config.yaml
model: "sound classifier"
targets: ["emotion"]
widths: [256]
residual_init: "none"
beta2: 0.95
learning_rate: 0.0021
beta1: 0.9
eps: 1e-08
max_precond_dim: 1536
Rows from block 3, named by matrix and row number. Rows with one number belong to one channel. Each number is 128 + 32 x the weight over the matrix's rms, rounded and kept within 0 to 255. All counts start at 0. Numbers have three digits each.
# filt: filter width-3 conv, dilation 8 (model.blocks.3.filt.weight, 256x256x3), inputs 240-255, a 3 kernel for each
# gate: gate width-3 conv, dilation 8 (model.blocks.3.gate.weight, 256x256x3), inputs 240-255, a 3 kernel for each
filt.94:116133141160191151127142138154163142166154101067144133098150108102164102186124173155116144094112066148170131151133082107138154127136133089142112
filt.95:162107165148135141125046130144067169075085105156114121117106201088192142088211133131094182124160126156154132107097137198125099092225142156202090
filt.96:076117161168150087142142081198163170112175185097153104117196145134097099158070152124125150147136162098183126107125110157128120145180122077167115
filt.97:096150121097091097146146111115116147134126102169136187100116094175173057121113063126165075185110087104148147110188145176190148091103107130133147
filt.98:156200139182127106113131150175100108172107093132127118144159060156101182168118111082074080174183198121120080178159118114113138071122093078102056
filt.99:097135123093113112175134120100135127056149100135172172057116158183096118131057110180095094113136134141064082134113182149110173102090154138113144
filt.100:205127150188139111108097125123163165106110145103101136129100117074125148153121119128105170077098110113176149130122144148171118162117157101136147
filt.101:145124101108150138154115102137125063111047113148130113176113137133170136153160157115161098084092107072128141116164100158148154146112140093125158
filt.102:133119078191173187087165138117144176152120147198138146144090109109156095210160147146157065124148109195160110159109054149123127167112134209112096
filt.103:129212165140132085090160130174119079113153103140134103140140163107152090148091075094126124168163058205092142158143111080136104210099134126124134
filt.104:152112153116101129127133132099117107160100135100116158123116078163163201181106128103087100142082107055117131067064110141144151084089144109081099
filt.105:074121134175140173120173104099142089153093151089151125138200137139104105092173160119187147128084108128133118107137143106143145102148153152146125
filt.106:169163159118158158096160125101088128103128193111075104170132119077159160073133122081120130123120064175098129171157091121149121125102094124107047
filt.107:176172108161101142138108120124095147142146120146129110130117121068060121063088129110059099148145129141128127141119103189090079104121096117102111
filt.108:138111145117123118120125123168118161183154097047122157184164207116101135133115115142134149119135137140139113161129094186129142165139058135126119
filt.109:112122198149172145142055174199093136127159149147108149117130098099115146094102183120114121141164149161144104092139228151178140147096141155129179
filt.110:116092142111156118110123132132090133098130082142172165109146120099118119129072189119131138164111163142108096160138149192143140102148134089158103
filt.111:124102119069104141134123082102076127083110148096083122161138142087118087100088124151091153126073126144082079132093152096072114061135127050113124
filt.112:110119101203133120135107085132128108149162110110081113130159103187200122121204091149090195207132143149171182049164198112083102090158071098165128
filt.113:161168135122130148166126128151128127135071087162122109107149073105100120134134105172121099122072063141096121131134082095099075144120091121134115
filt.114:086156199079081151205128125091112050175170095154068162084139126061195164100164174115129075100167107071149094136130150105110078157160112179129092
filt.115:145130117172123138123116162108151105138148158122107099121138140168162154130104170117089115145132117133143185156116100111149072090118156143068137
filt.116:119087126156156136150169113155150128119197164188129146087124145168135091135119122099159151151154183110084151145142120104148176095114154077129201
filt.117:108198136089098143176122094054158159132122144061159105082139160130142149103098128132144100149178159122164130132135097114139149100084127136105055
filt.118:096132130120099053104105143113102092139144109147096091125092101207129137158128116115087100184110124191085144087105095144075040114141145169099127
filt.119:098171108124140113161166144139147142140169137157154177172165186180165104122117109106157158094108168152101145163135146102085124175100113137167141
filt.120:154142183139138143126148130166112127146147111139153117199091113135090170128096171110099125115117150129074079109088092104112110094074123180093121
filt.121:089167119112121073080126123093130177171130116081174149138110114099158160133080144170170185118166153122144082090116138084187092177132117154192069
filt.122:138137128199163085143097097168082072184100116132074071109143146115193105170136115140131130205167108155141163129115096071108167129104151093143118
filt.123:162136129133153125072130150193110052156106144164127124160123090087134139106150106090075168138106186160161101170139144201060136178111087152056089
filt.124:124152150191157142122170168134149178121171172153133091113174132119122140172176164096199070128129115087129171105159151062116114103121131138121115
filt.125:167123098154130170074130153108167114124155107160199156122133143117078107108095109101122086079149119108186189163112169177101152096116182158158141
filt.126:169132148153165155152114112154188177097130068207150125211176120174108136157101084164065096111109113161092107162203137105165160092148107092133119
filt.127:101156194120142101191114136133148121123159125145177200088129120115178152101159160132100029131133149157060142123104119151163078120142083176175117
filt.128:103130132154159098151188107112142097137107126118101075114136151151082101178087160162145069109115165143078093150142096130072083142102143166118166
filt.129:148123117159193157125216092139152137112130144132139130161167105057102089095078159087135064119088085125161154139099139083109098149124116074195118
filt.130:223133141095120100123128149108142115099186107106075170152182162150105158096102113123101110205127115150137121170096133158123175127163150100144150
filt.131:124195124113108064130172164075106104112122093129159102163149127131123099139108071168154151198077093127108100132150084135140157109113096185105129
filt.132:104058117173133136111130092124087107123121135165073169131082096085082085137135157130110139099048109131131127155116120115095128085121137168157212
filt.133:189144174131149147163117132091061139120153129082137131145100144171137144172140137115029082111134114180143118103111127119181141100092109121097043
filt.134:129104144164102081185095074138101122098095112125123134141136132085182099072146104211099095116104116067071165130089100133149138124116145128097136
filt.135:150192103125142136083087175171107178155119171129146097136147154152093081129136124154143145176129111170104139158156076146091098118101116105161114
filt.136:111135149132091085152034128178113111115115108112095130209117137123100159123117152205072137162155139096131158184175198125079140140068174122097182
filt.137:158113088093075115218143176110095144095133110143135182115098141097116098144115110120032127071181142157101176142088070100066129091140191160133132
filt.138:186121102080170098122149148116141162144159135136184103127112079126171168100101163090119102148165081119133161151187153145128091102105153095160104
filt.139:085117105158169109094125114111111118164181123136175046150121179099098107188133206063123161126156118169080111089105103129138076136150115178172090
filt.140:093102162115135129078142113137158136138099135170129097156149130119140083128141111149103061115068126138114119158132161180117125086096082089088099
filt.141:163127165112136157154107140114122213108117177136167151127174176157103144077098135140148121111150164064122114121112174187117123129074139115111126
filt.142:109152082124153193062135156157104147093131160193093152110117195109175100214102139204129142120138166120149181147132182085080091146118147121129156
filt.143:123166087096150071112120133192116075121189148120084084154099118177169173110106107146138180143166149122144172158124098158174114146120155054139110
filt.144:147117091114157200167119176109156182106092143110166204111135111199132143124112150086185128127172146112124122118178169173123131088081097049077097
filt.145:112117150129140152120076124069119186100096158192078152140136168140115058071094145029135162072128129078154151100166158070110117113120129136107153
filt.146:091117130107056048134131105134096128118138104114126095063145125129089112109107120141141119117094080136134117107093117101164138156068102124136175
filt.147:129127081097077091144116128149136184168119124161154133214152080116130084122134076125104164126158124108114000143074098113060121151176141168145078
filt.148:145157140114130179078124136091107157078108152137140139129147117103099114097058116112053082117139136156153196102113140162155095036089151110116152
filt.149:126117172113141137172104100124146142123125068163113163110171199146095096134107155083150136066111146120109118055126167074146208109084131135050125
filt.150:082193141162095083136110103160138102156198156189146142169179169092107107126076132155160145081147120140192117155158145129125145174107142143116096
filt.151:178106150143114190109096079206165128139113109152120101192155154213140163160154119182154180141105141131154144240126173181129150126126130168147093
filt.152:147114145105158166174177179115162161229109086181101150115184139128090133101141174135139163132172151159143139116133110094123098127120192118123140
gate.94:151128168133133172127181188172154111132066100215117136170121128096113112115109088173104143130063131148114104197186147156111160061121056167090103
gate.95:155179133113148129155109139100111121097078127068131070137168098184157128096108107134142124121101107119081104164175191135115157056098101094108071
gate.96:090133102122077107165075156157055158067108063168115098123122108101118090150093142152075178096126191111130107115095164146166209090134169153124131
gate.97:106149127090130161059105117059088109111097118071043069079132154166196177175166144114130173147127052129139136090123115113104136141096131105041166
gate.98:137145106166146102142137074143107074115088094190106084156096141077115101125144098144113107150105157151147140105146140168145094076106096152047108
gate.99:190134142125149136112146147131130121078148057199128128150140146167140145173159123104149140159131144131129128171163120155080184129123144151131115
gate.100:114129122142112140121121158135117157090096098096182138131165168147143150120143140088133116102159075079069156101112089103155178103097134105156164
gate.101:203132165195101082151138122131075129117100138163146158158109109090132158103105133101152090054140075124123083093105087103117077041120089082146113
gate.102:116116127125179110106090096121139138049087068066096099110103128079103058132119144169111085075094132145093134147105107159145134077120135071091082
gate.103:116113101086120150150076144127132155116105145136155189164113083111072135093111156122191036134073132088143145133129093118129080109064125105091166
gate.104:117122186082114079100118144047101097111066112095114177138121109107123136158158142135133148109143068158105164139154155068087140107085114121058132
gate.105:159196112127100161138198153153114132109153094133174158192127180120089147131121117111171137203116139168150086181116121118149118100113065126102141
gate.106:091032096130165139168120152184087101069078096125089138183162108114051068135174177156089141116131107158144147099132183148100115184120149148125170
gate.107:120159146135112153127137154116101126203134109092158088084128157151116150179148152124105124172093158098140167162117114094180096127109080075150097
gate.108:130125118192162135080151148103119154133078126133099149139129140133139136148134156136145110160129125128119111130157127099104089099101132102079124
gate.109:106053107125140162139107133128096159100068137104045103118113163034118131123198181112127078155108109165135153113094112160148120144165167089089102
gate.110:169146176107127133133135066106168169119139117139109156151181171070079086077103149142134096159125062153175048153110151124162113069120129083142114
gate.111:093149100127166100108110166090127111109138042094135178164180131128112091187105114147150144138108158187169135101059137153100181168113117105184151
gate.112:110123147037056079111110207127112101127122103146113134135112144179146093177131129129048167106099106157113098139099157093111116136116088222115144
gate.113:120145167140119110096091196133166103087143116081124201158130106151069146196134116144160133096090085092137084144175091094044133087105167097163181
gate.114:191123065188099146136155166114136081138091109112149064159130078210189130128104152144152086055092161143109155124120114159140106084089118116082097
gate.115:165141137111122157096091157159119160123160108122083131150160173094136161156091162135141078107101067121116046106075149138119126108082086153113101
gate.116:179139109160105171064146075109120058120108117079157069121162092062126061077126159106079023157149105096150087120135096076088077159153103065154053
gate.117:122223146085139065147151126126145138120121042137113151062149124208141162190074168109142145124147141090133151103179089105147104099067093098153102
gate.118:141129131122127183128117173160150164137168093076076101108146179084124069101132183080135118152147145133104163134118063106110150106122191111153151
gate.119:108096151102098150158111148176075140116125124162094101111152146109106099140110075122135176095146155111135102133148121138126075091153105134117105
gate.120:106072123132080099138124093125142141160154123145106157103152119089056158112062150118168146108125133114120086152129130130130178144134125197186134
gate.121:125164131115181201068183208137162165104164120149194087134151186112181120169162116127099106173104149103124151119131100136112088110134122159128071
gate.122:147132183158146155158100167106120180112114140182101179122169078092099104130110173151155109137082167166104101137220098146101107102078101124085095
gate.123:189152145151180140165096114140184109106149095132135131146163177160123086138144128129160130164085176173144147202165177110178188154079090149162091
gate.124:126123132101118155169141162110071155072082092093132173123101151127119148103168143089093223100108103154141140135110142097119064104102088159110144
gate.125:118128140114161127125078147088144135111151092133087106126144074148137124163131137127167088169145141113083100146108083069046053129085145167113125
gate.126:137130167144133177102108130161106206131120140113122173146182153107064122131140134135147050146086146093178115115151081184186081134153139134100116
gate.127:172096132123105205163100106114102147155142171164075189147118158162138165111169149137103157161160081155153218142081119137054157135165138147144175
gate.128:116124192098142157141133170152122096158117151159134134168105165147155120175184104120151145158086083122131130158148150111116112126119081157145126
gate.129:099116101090084169173134122088083151052091154115153100142082140156111100172150143099155072108154132171152189083098136134057101153098177113102111
gate.130:183162134144109204192157117164157163115163109122121182103145168155185159092087151114099173143111141128101155127070136156118155065123097142048187
gate.131:136133173124114138126113095095094096115121145105130132118204124118144105126134124093157105073124149148176065091163139150120170154106149122106117
gate.132:169113114100139086140142103120138094111161126156056133158125105095160121123096125179137045189113181182153084127137146114144192075143135120152093
gate.133:127193159150080154125120137070107191137077121111107144126165130102129139106106141128131130113098147168188086102193144111138168085121089086196151
gate.134:172158143139128117107096100134124116127094173141079110170197166100117122145128196103124094151138162125082136123092075152156060184101158113139122
gate.135:144163067112140049088101086093156135109099187035113039093106097106140208105141174149170202128089148131105097113125119164130101142108087135099042
gate.136:118117127105156113125137093157125142108151143074133179143146173104111093157138139060073138108101094153164115082122100118165137198229149110190133
gate.137:138109157116189117131158137108170139140110059090127145140130111147146116136093094170125119169075125138088125185071125155108209161158179165140149
gate.138:165138093149208183138149176089141117074160107139152154170135143097126110134171150106093157099058125135160103127131088131094146094121111178099135
gate.139:122044129173109105123112194144150120125163111188136156106077108097086149104164135151121135156118090114134120179123120217132086114125172144167134
gate.140:183153128140167163126176102113169142096146151123139145199173154137118107129195158127123127098105163138092123154169171148230147118201132161173102
gate.141:125086145180167147121152202100162128088096117159118102119144117135072115199156099088152103166115081125164095111116127114122124179209138142158149
gate.142:068082145150099092110097133135093084198152188125135095192175066112113160203139202075133159141167171115105146139128099069133065160140107139166087
gate.143:129129094164119081154086196092121104092158074132121138119135119136105090069169069142164104154201052157125155111155114174107062124104105189066110
gate.144:111121081090109164129122084128111100110081159141130090157155120055093019124128091146117175106109139109195116082108108181141088143109075150151092
gate.145:157167114155150207102103097157174191134122081206228065134147167075051110196045179078210136150110117214111156178161115087142097095071104131104103
gate.146:134131215166120165142056153124085115103112093152055148159057117109167118109127132129133129156093176145135147143126229160102179124077054078107156
gate.147:060121142158065168163121108135123118099144088147096156114136161110097115130095136129094159098136110146165164124140113107152057097157130104143179
gate.148:088135147156132121130189174090138118100110099139098147156176180095133089129159173114140111104060160114178095106131147057060140043079125137099178
gate.149:177116135140121086086165123082112119100100120169103100095111125107145090123166125093138138076157089058144125150094084117114100107111123121131167
gate.150:134126119140163156149174173126142151117070133088126109175116178081117088101124177171091107074052159131132104133148150106071158059059127114092121
gate.151:202142171051123153125073099130118158123107163089121135140153145135173136137179176145088192102177155114181136140142166117151185089102142102092170
gate.152:147170179138129112156127112128146120095134093158099120170149125090167092195143164103056055065108110169145149140133124085150128156146125121092136