Weights of a small sound classifier.
Model: norm groupnorm, depths [12], widths [256].
Data: trained on acted Russian speech (Dusha), 98.3 epochs.
Rows from block 7, named by matrix and row number. Rows with one number belong to one channel. Each number is 200 + 20 x the weight over its row's rms, rounded and kept within 0 to 999. All counts start at 0. After the name is the row's rms in percent of the matrix's.
# filt: filter width-3 conv, dilation 4 (model.blocks.7.filt.weight, 256x256x3), inputs 58-86, a 3 kernel for each
# gate: gate width-3 conv, dilation 4 (model.blocks.7.gate.weight, 256x256x3), inputs 58-86, a 3 kernel for each
# out: residual pointwise conv (model.blocks.7.out.weight, 256x256x1, transposed), outputs 172-255
filt.57,103,202,200,188,221,225,223,196,156,172,209,190,205,198,229,227,203,221,204,228,239,215,197,192,205,226,202,188,224,196,185,224,222,191,199,189,193,203,210,173,186,167,210,221,208,160,179,207,184,181,179,202,176,196,220,188,198,169,219,187,196,189,193,179,211,191,181,169,144,188,217,204,205,175,203,190,187,202,195,197,221,211,235,207,200,242,190,240
gate.57,098,195,215,185,200,247,208,228,249,198,172,182,207,168,222,211,200,192,196,191,180,207,197,217,156,192,217,195,196,199,233,173,190,172,234,201,221,187,184,186,208,189,222,196,212,201,192,193,171,243,194,200,154,202,209,160,182,231,218,196,201,189,202,200,169,164,223,229,190,217,183,211,217,163,174,212,189,210,182,166,174,193,186,203,192,195,191,201
out.57,093,161,211,201,217,168,211,162,195,197,253,197,200,190,197,221,206,189,197,190,210,180,184,174,200,201,177,217,176,174,158,186,203,165,181,194,211,197,174,159,185,189,178,193,169,199,210,210,199,215,190,166,206,185,186,227,196,218,217,184,211,195,212,182,226,208,227,193,203,195,192,172,168,195,197,222,156,186,220,186,229,171,163,225,189
filt.58,101,167,205,197,191,203,195,186,196,210,197,177,179,231,209,171,208,171,186,224,185,183,185,223,210,208,197,228,194,205,156,177,207,174,204,179,164,201,158,211,193,193,176,191,224,192,216,158,200,184,214,207,181,175,203,236,180,206,207,212,232,210,202,215,215,215,191,185,188,207,220,221,195,221,183,191,197,225,196,197,149,195,225,145,156,199,201,193
gate.58,096,181,165,182,211,212,168,190,219,203,203,211,196,189,177,194,211,213,190,229,226,199,230,228,176,223,225,218,206,234,231,209,182,224,213,198,224,211,170,191,199,206,231,191,211,190,202,228,180,189,203,204,191,189,196,198,189,186,215,170,163,227,222,191,252,232,222,197,143,179,222,216,185,190,180,208,203,217,203,184,198,196,196,220,231,200,198,176
out.58,103,233,231,221,218,210,206,194,192,196,214,196,220,206,165,215,178,190,177,195,172,228,236,205,199,172,208,197,261,219,191,234,244,213,223,219,210,168,194,193,195,217,183,173,200,202,226,167,223,185,206,214,205,218,196,193,188,240,195,184,212,203,216,200,178,194,215,204,164,213,226,207,226,193,214,200,202,213,214,186,193,204,203,150,190
filt.59,096,217,215,250,189,206,203,190,204,235,151,182,174,185,169,218,206,205,217,164,176,200,210,209,226,209,202,216,229,171,181,209,171,177,184,186,192,221,225,195,171,209,198,217,165,187,190,211,174,207,216,200,201,170,215,226,176,186,206,189,206,223,209,221,166,179,221,209,202,184,197,201,200,169,184,190,187,185,216,169,174,208,193,206,226,184,218,199
gate.59,101,179,167,199,183,165,167,180,167,191,182,180,182,192,170,187,177,193,180,215,183,192,220,234,223,231,222,216,212,196,207,183,209,192,208,213,219,196,190,174,215,189,207,202,192,219,191,210,181,197,131,258,204,230,187,220,184,174,222,164,173,218,211,198,221,184,216,218,221,214,216,177,223,202,180,177,207,143,204,216,185,218,207,178,226,163,193,202
out.59,103,203,242,204,204,207,190,176,182,210,194,227,224,181,184,190,205,196,215,216,163,184,191,194,230,203,215,214,202,200,176,197,223,182,179,208,198,213,156,209,203,190,214,190,210,199,206,173,222,182,204,193,193,189,193,185,210,215,201,201,190,221,249,220,201,192,216,202,229,181,207,178,224,220,187,173,203,221,201,211,184,185,213,237,198
filt.60,102,200,212,217,188,218,241,188,226,212,211,195,216,203,188,170,206,225,215,194,178,207,182,172,192,172,190,203,211,173,208,241,188,195,166,202,181,163,204,193,157,233,195,184,189,174,202,194,175,177,176,232,226,183,153,175,166,177,221,187,196,196,195,182,180,175,206,188,194,178,214,185,198,189,195,201,221,171,183,173,189,210,207,176,209,208,197,234
gate.60,099,200,155,185,231,226,207,202,160,163,187,187,215,179,208,182,168,186,187,202,224,193,229,220,196,203,216,224,192,203,225,197,192,194,208,205,208,190,180,203,203,198,238,206,193,164,172,201,198,215,183,208,183,231,192,206,194,220,176,196,210,203,208,179,197,216,219,179,182,181,190,204,157,227,193,203,172,184,184,187,174,223,184,189,207,170,219,189
out.60,099,173,196,173,236,218,196,197,215,195,188,209,207,203,206,216,178,199,152,171,197,194,215,221,222,223,159,203,201,160,207,180,173,219,197,179,205,185,221,182,212,235,184,181,216,203,145,215,196,206,180,185,186,208,179,173,217,184,181,175,210,184,221,188,214,245,187,172,171,210,187,181,223,192,166,217,163,216,186,213,198,168,183,237,192
filt.61,107,203,202,217,260,216,244,183,196,188,209,182,217,196,199,210,156,198,203,191,168,186,221,213,203,210,205,225,203,211,183,231,201,187,217,214,240,209,177,170,172,179,212,223,178,220,168,193,196,189,200,217,203,183,221,206,196,195,240,208,218,201,212,243,192,184,246,190,171,180,199,194,230,198,208,182,179,163,151,189,183,239,231,188,185,206,207,181
gate.61,102,161,193,213,176,195,190,185,140,158,187,212,198,200,203,222,211,169,192,213,219,206,207,193,200,177,191,208,165,168,184,184,208,214,170,198,190,213,251,209,170,194,187,205,218,179,209,183,219,159,179,201,234,200,203,177,203,192,179,216,195,176,210,189,167,189,186,237,222,232,197,172,200,226,206,213,214,201,230,199,178,242,183,196,168,189,197,208
out.61,084,235,201,175,195,177,205,188,192,178,199,205,218,189,214,227,203,208,220,198,168,236,159,209,224,220,168,185,184,189,234,216,217,202,179,205,211,210,183,211,224,228,214,213,227,184,180,187,241,222,200,232,175,194,242,194,185,212,204,217,193,214,198,168,224,190,200,178,178,200,185,233,210,227,187,239,229,167,236,209,190,171,209,215,228
filt.62,104,204,170,185,207,209,186,212,215,212,196,175,200,196,210,195,201,179,177,206,171,212,219,218,183,207,196,206,214,173,254,197,169,201,252,222,205,176,173,189,176,189,192,223,195,214,183,210,194,194,201,190,188,192,185,254,220,218,214,216,215,221,194,230,239,196,215,189,182,217,227,204,207,221,235,199,210,219,177,215,184,183,179,175,243,180,224,195
gate.62,103,232,236,221,217,202,172,213,194,209,234,170,175,173,204,182,239,212,224,179,175,198,188,223,188,225,212,160,224,185,208,190,195,176,206,172,212,166,190,177,207,164,183,193,222,188,225,163,192,212,187,212,213,206,187,200,192,189,204,196,183,205,206,187,213,190,203,212,195,189,204,212,198,154,159,205,172,209,175,192,198,185,215,206,231,204,202,186
out.62,105,186,196,245,201,157,181,199,162,153,216,157,238,223,178,203,209,197,198,173,201,223,235,184,201,190,198,202,201,195,200,190,192,184,219,198,205,176,214,210,227,190,225,174,209,195,236,212,200,215,173,195,211,232,234,220,187,223,196,174,196,209,208,182,217,189,231,223,228,185,229,215,198,205,194,187,257,177,235,195,194,191,221,202,212
filt.63,100,204,207,220,180,210,233,209,181,226,233,206,200,210,191,214,216,216,191,208,244,202,205,173,221,191,201,231,223,200,200,218,193,186,206,173,196,185,186,189,187,229,199,199,125,185,209,220,197,167,179,212,202,172,186,231,193,206,175,209,196,212,189,210,189,195,182,194,206,183,222,213,200,212,215,195,233,154,177,194,185,218,231,193,198,214,174,218
gate.63,097,196,169,196,220,228,192,204,186,167,236,175,202,217,182,209,170,196,184,230,198,202,151,184,203,205,202,175,214,190,192,194,218,192,214,175,164,228,205,204,199,213,188,206,210,202,234,196,161,216,195,222,210,203,181,218,190,197,227,190,208,186,197,209,194,193,196,154,153,210,190,168,210,208,171,214,202,230,212,224,192,175,177,182,181,180,182,188
out.63,108,180,160,179,199,177,205,224,227,207,194,152,188,199,169,232,206,214,242,189,217,198,214,194,189,163,230,202,200,219,176,213,224,186,209,189,221,207,169,200,190,195,219,186,203,189,227,171,169,186,191,193,230,198,215,254,220,194,196,188,185,188,198,218,193,236,189,181,190,200,216,203,167,197,191,178,215,177,192,200,210,168,143,143,191
filt.64,109,226,215,199,207,223,207,194,205,230,214,211,213,212,229,195,203,198,194,192,179,205,165,221,191,204,183,197,170,191,221,188,218,192,201,188,183,216,179,160,198,151,193,179,183,181,193,175,204,214,204,239,218,224,206,164,185,183,204,183,199,182,181,198,200,205,205,215,240,204,189,230,231,178,201,181,201,212,187,235,209,184,167,206,241,175,221,184
gate.64,107,245,222,195,226,247,235,213,202,198,203,204,204,186,155,170,192,193,210,180,172,167,191,187,179,217,211,206,204,192,186,218,173,231,200,199,155,158,185,186,232,219,205,212,214,238,203,181,212,191,207,167,179,200,182,198,176,189,140,186,182,206,180,195,205,176,177,207,209,227,156,174,192,185,209,212,178,202,189,184,216,189,202,223,215,182,175,181
out.64,099,211,220,221,200,234,202,221,205,202,235,216,206,181,193,203,212,188,201,195,185,175,197,198,217,205,185,209,182,225,200,201,226,192,199,184,241,206,226,171,224,190,197,202,205,150,180,204,186,219,235,175,203,210,181,177,229,241,184,195,222,183,227,195,191,195,212,183,196,206,209,187,200,236,244,170,174,227,205,224,200,153,216,230,185
filt.65,105,196,195,227,214,219,190,202,211,230,169,196,175,184,176,170,175,228,207,159,139,190,229,155,202,189,187,175,163,200,219,178,234,208,175,208,204,211,181,191,207,203,194,199,161,195,199,224,194,243,194,217,185,201,199,161,189,196,204,184,202,193,188,201,179,174,182,205,241,241,210,233,196,199,203,195,217,169,203,202,218,212,170,206,235,195,191,211
gate.65,108,165,160,223,171,191,145,208,191,214,183,186,228,218,223,206,183,180,172,236,211,203,217,159,233,225,243,213,217,230,192,195,217,205,210,219,208,209,195,193,220,210,222,221,190,208,203,210,169,249,175,198,165,217,169,211,249,192,196,182,194,186,218,200,223,231,204,182,194,200,207,161,186,190,174,183,248,194,181,192,176,167,216,229,192,226,226,221
out.65,100,202,192,221,226,206,183,224,206,214,167,214,169,189,196,194,213,223,214,202,196,165,183,208,189,200,199,232,197,241,228,192,177,224,198,200,135,193,195,209,179,198,186,161,220,186,225,187,248,170,197,172,193,175,179,188,183,190,233,200,232,238,187,194,184,216,162,196,213,198,230,223,193,220,186,197,210,235,231,207,199,185,181,209,199
filt.66,097,225,218,204,175,203,228,237,201,190,203,210,193,204,251,238,220,176,201,198,215,182,182,181,167,220,183,171,240,193,217,193,217,203,195,202,197,171,206,209,207,167,231,228,220,217,194,179,190,197,213,188,216,182,213,212,217,198,162,230,240,205,215,219,189,228,193,208,232,169,216,204,200,208,232,225,186,206,215,164,215,186,215,242,171,180,211,226
gate.66,098,190,162,198,177,191,213,205,218,208,202,158,146,192,248,174,171,176,190,227,201,207,210,192,190,195,178,211,221,189,184,181,188,183,193,216,198,186,197,205,180,181,237,202,190,177,221,180,198,205,265,242,226,216,234,170,165,165,217,201,200,229,221,214,217,245,201,214,183,202,218,249,193,145,202,192,198,202,173,173,198,198,219,202,184,200,213,190
out.66,094,241,194,210,198,199,219,204,212,230,226,162,208,177,197,246,214,222,226,224,164,189,187,210,190,189,216,221,214,195,207,178,175,215,184,193,202,212,215,192,210,197,210,219,197,212,204,212,210,211,231,221,170,231,186,210,199,229,207,190,200,203,186,220,204,201,229,183,165,195,179,189,208,213,177,200,181,193,202,190,205,209,260,195,187
filt.67,101,164,218,184,223,216,200,194,214,216,201,196,254,170,165,202,202,207,227,174,167,154,199,211,178,208,198,151,216,212,197,191,213,199,188,214,213,205,221,212,183,199,185,175,213,214,217,157,190,202,183,208,227,187,235,228,203,221,206,187,223,179,180,165,177,188,210,200,205,194,197,170,220,224,217,215,210,206,230,248,176,199,199,172,189,176,186,210
gate.67,102,198,191,208,207,203,194,193,195,202,183,171,236,197,227,177,195,201,201,204,211,153,175,203,221,235,223,207,194,232,221,207,213,201,202,194,196,227,214,191,214,205,224,214,212,190,190,198,209,195,194,203,219,197,183,215,187,203,166,182,216,219,212,205,227,214,194,219,200,206,220,211,228,210,191,203,178,190,209,219,175,170,183,199,216,189,166,153
out.67,101,139,168,201,209,181,230,183,207,216,218,218,196,232,222,234,219,204,196,169,183,189,220,196,215,206,239,215,200,203,219,212,167,184,215,191,191,192,227,162,206,184,181,180,169,184,184,204,213,193,216,160,187,179,177,177,209,189,198,205,178,180,213,206,180,193,191,205,184,195,202,223,203,170,186,230,226,177,197,207,171,177,206,187,174
filt.68,103,190,175,228,185,205,166,203,190,201,207,218,212,191,210,198,212,216,181,227,227,201,243,143,193,201,226,211,177,210,237,196,206,184,192,186,214,202,210,193,180,219,207,182,209,212,207,211,184,233,178,216,218,224,175,161,212,205,216,210,182,188,224,194,208,184,206,189,213,218,232,210,181,185,188,216,213,191,219,193,170,172,188,175,223,202,191,196
gate.68,105,181,191,199,256,189,225,191,192,201,224,197,181,180,174,192,205,210,216,182,198,190,202,199,135,195,216,205,193,204,199,229,203,186,177,203,225,213,227,203,225,222,197,199,219,203,220,182,220,210,223,162,199,223,238,170,187,248,206,164,204,188,231,189,186,177,183,188,205,213,171,185,211,181,185,225,177,187,172,209,244,211,183,182,218,199,183,181
out.68,102,178,214,166,212,210,210,210,205,216,194,201,214,198,211,210,202,170,190,196,190,179,219,183,214,231,185,180,169,163,174,190,187,167,162,187,209,203,169,194,211,204,229,199,230,234,196,168,202,203,195,226,211,230,221,223,196,195,185,200,175,223,214,201,183,174,236,203,240,205,230,179,171,226,172,172,162,202,184,210,221,165,205,206,217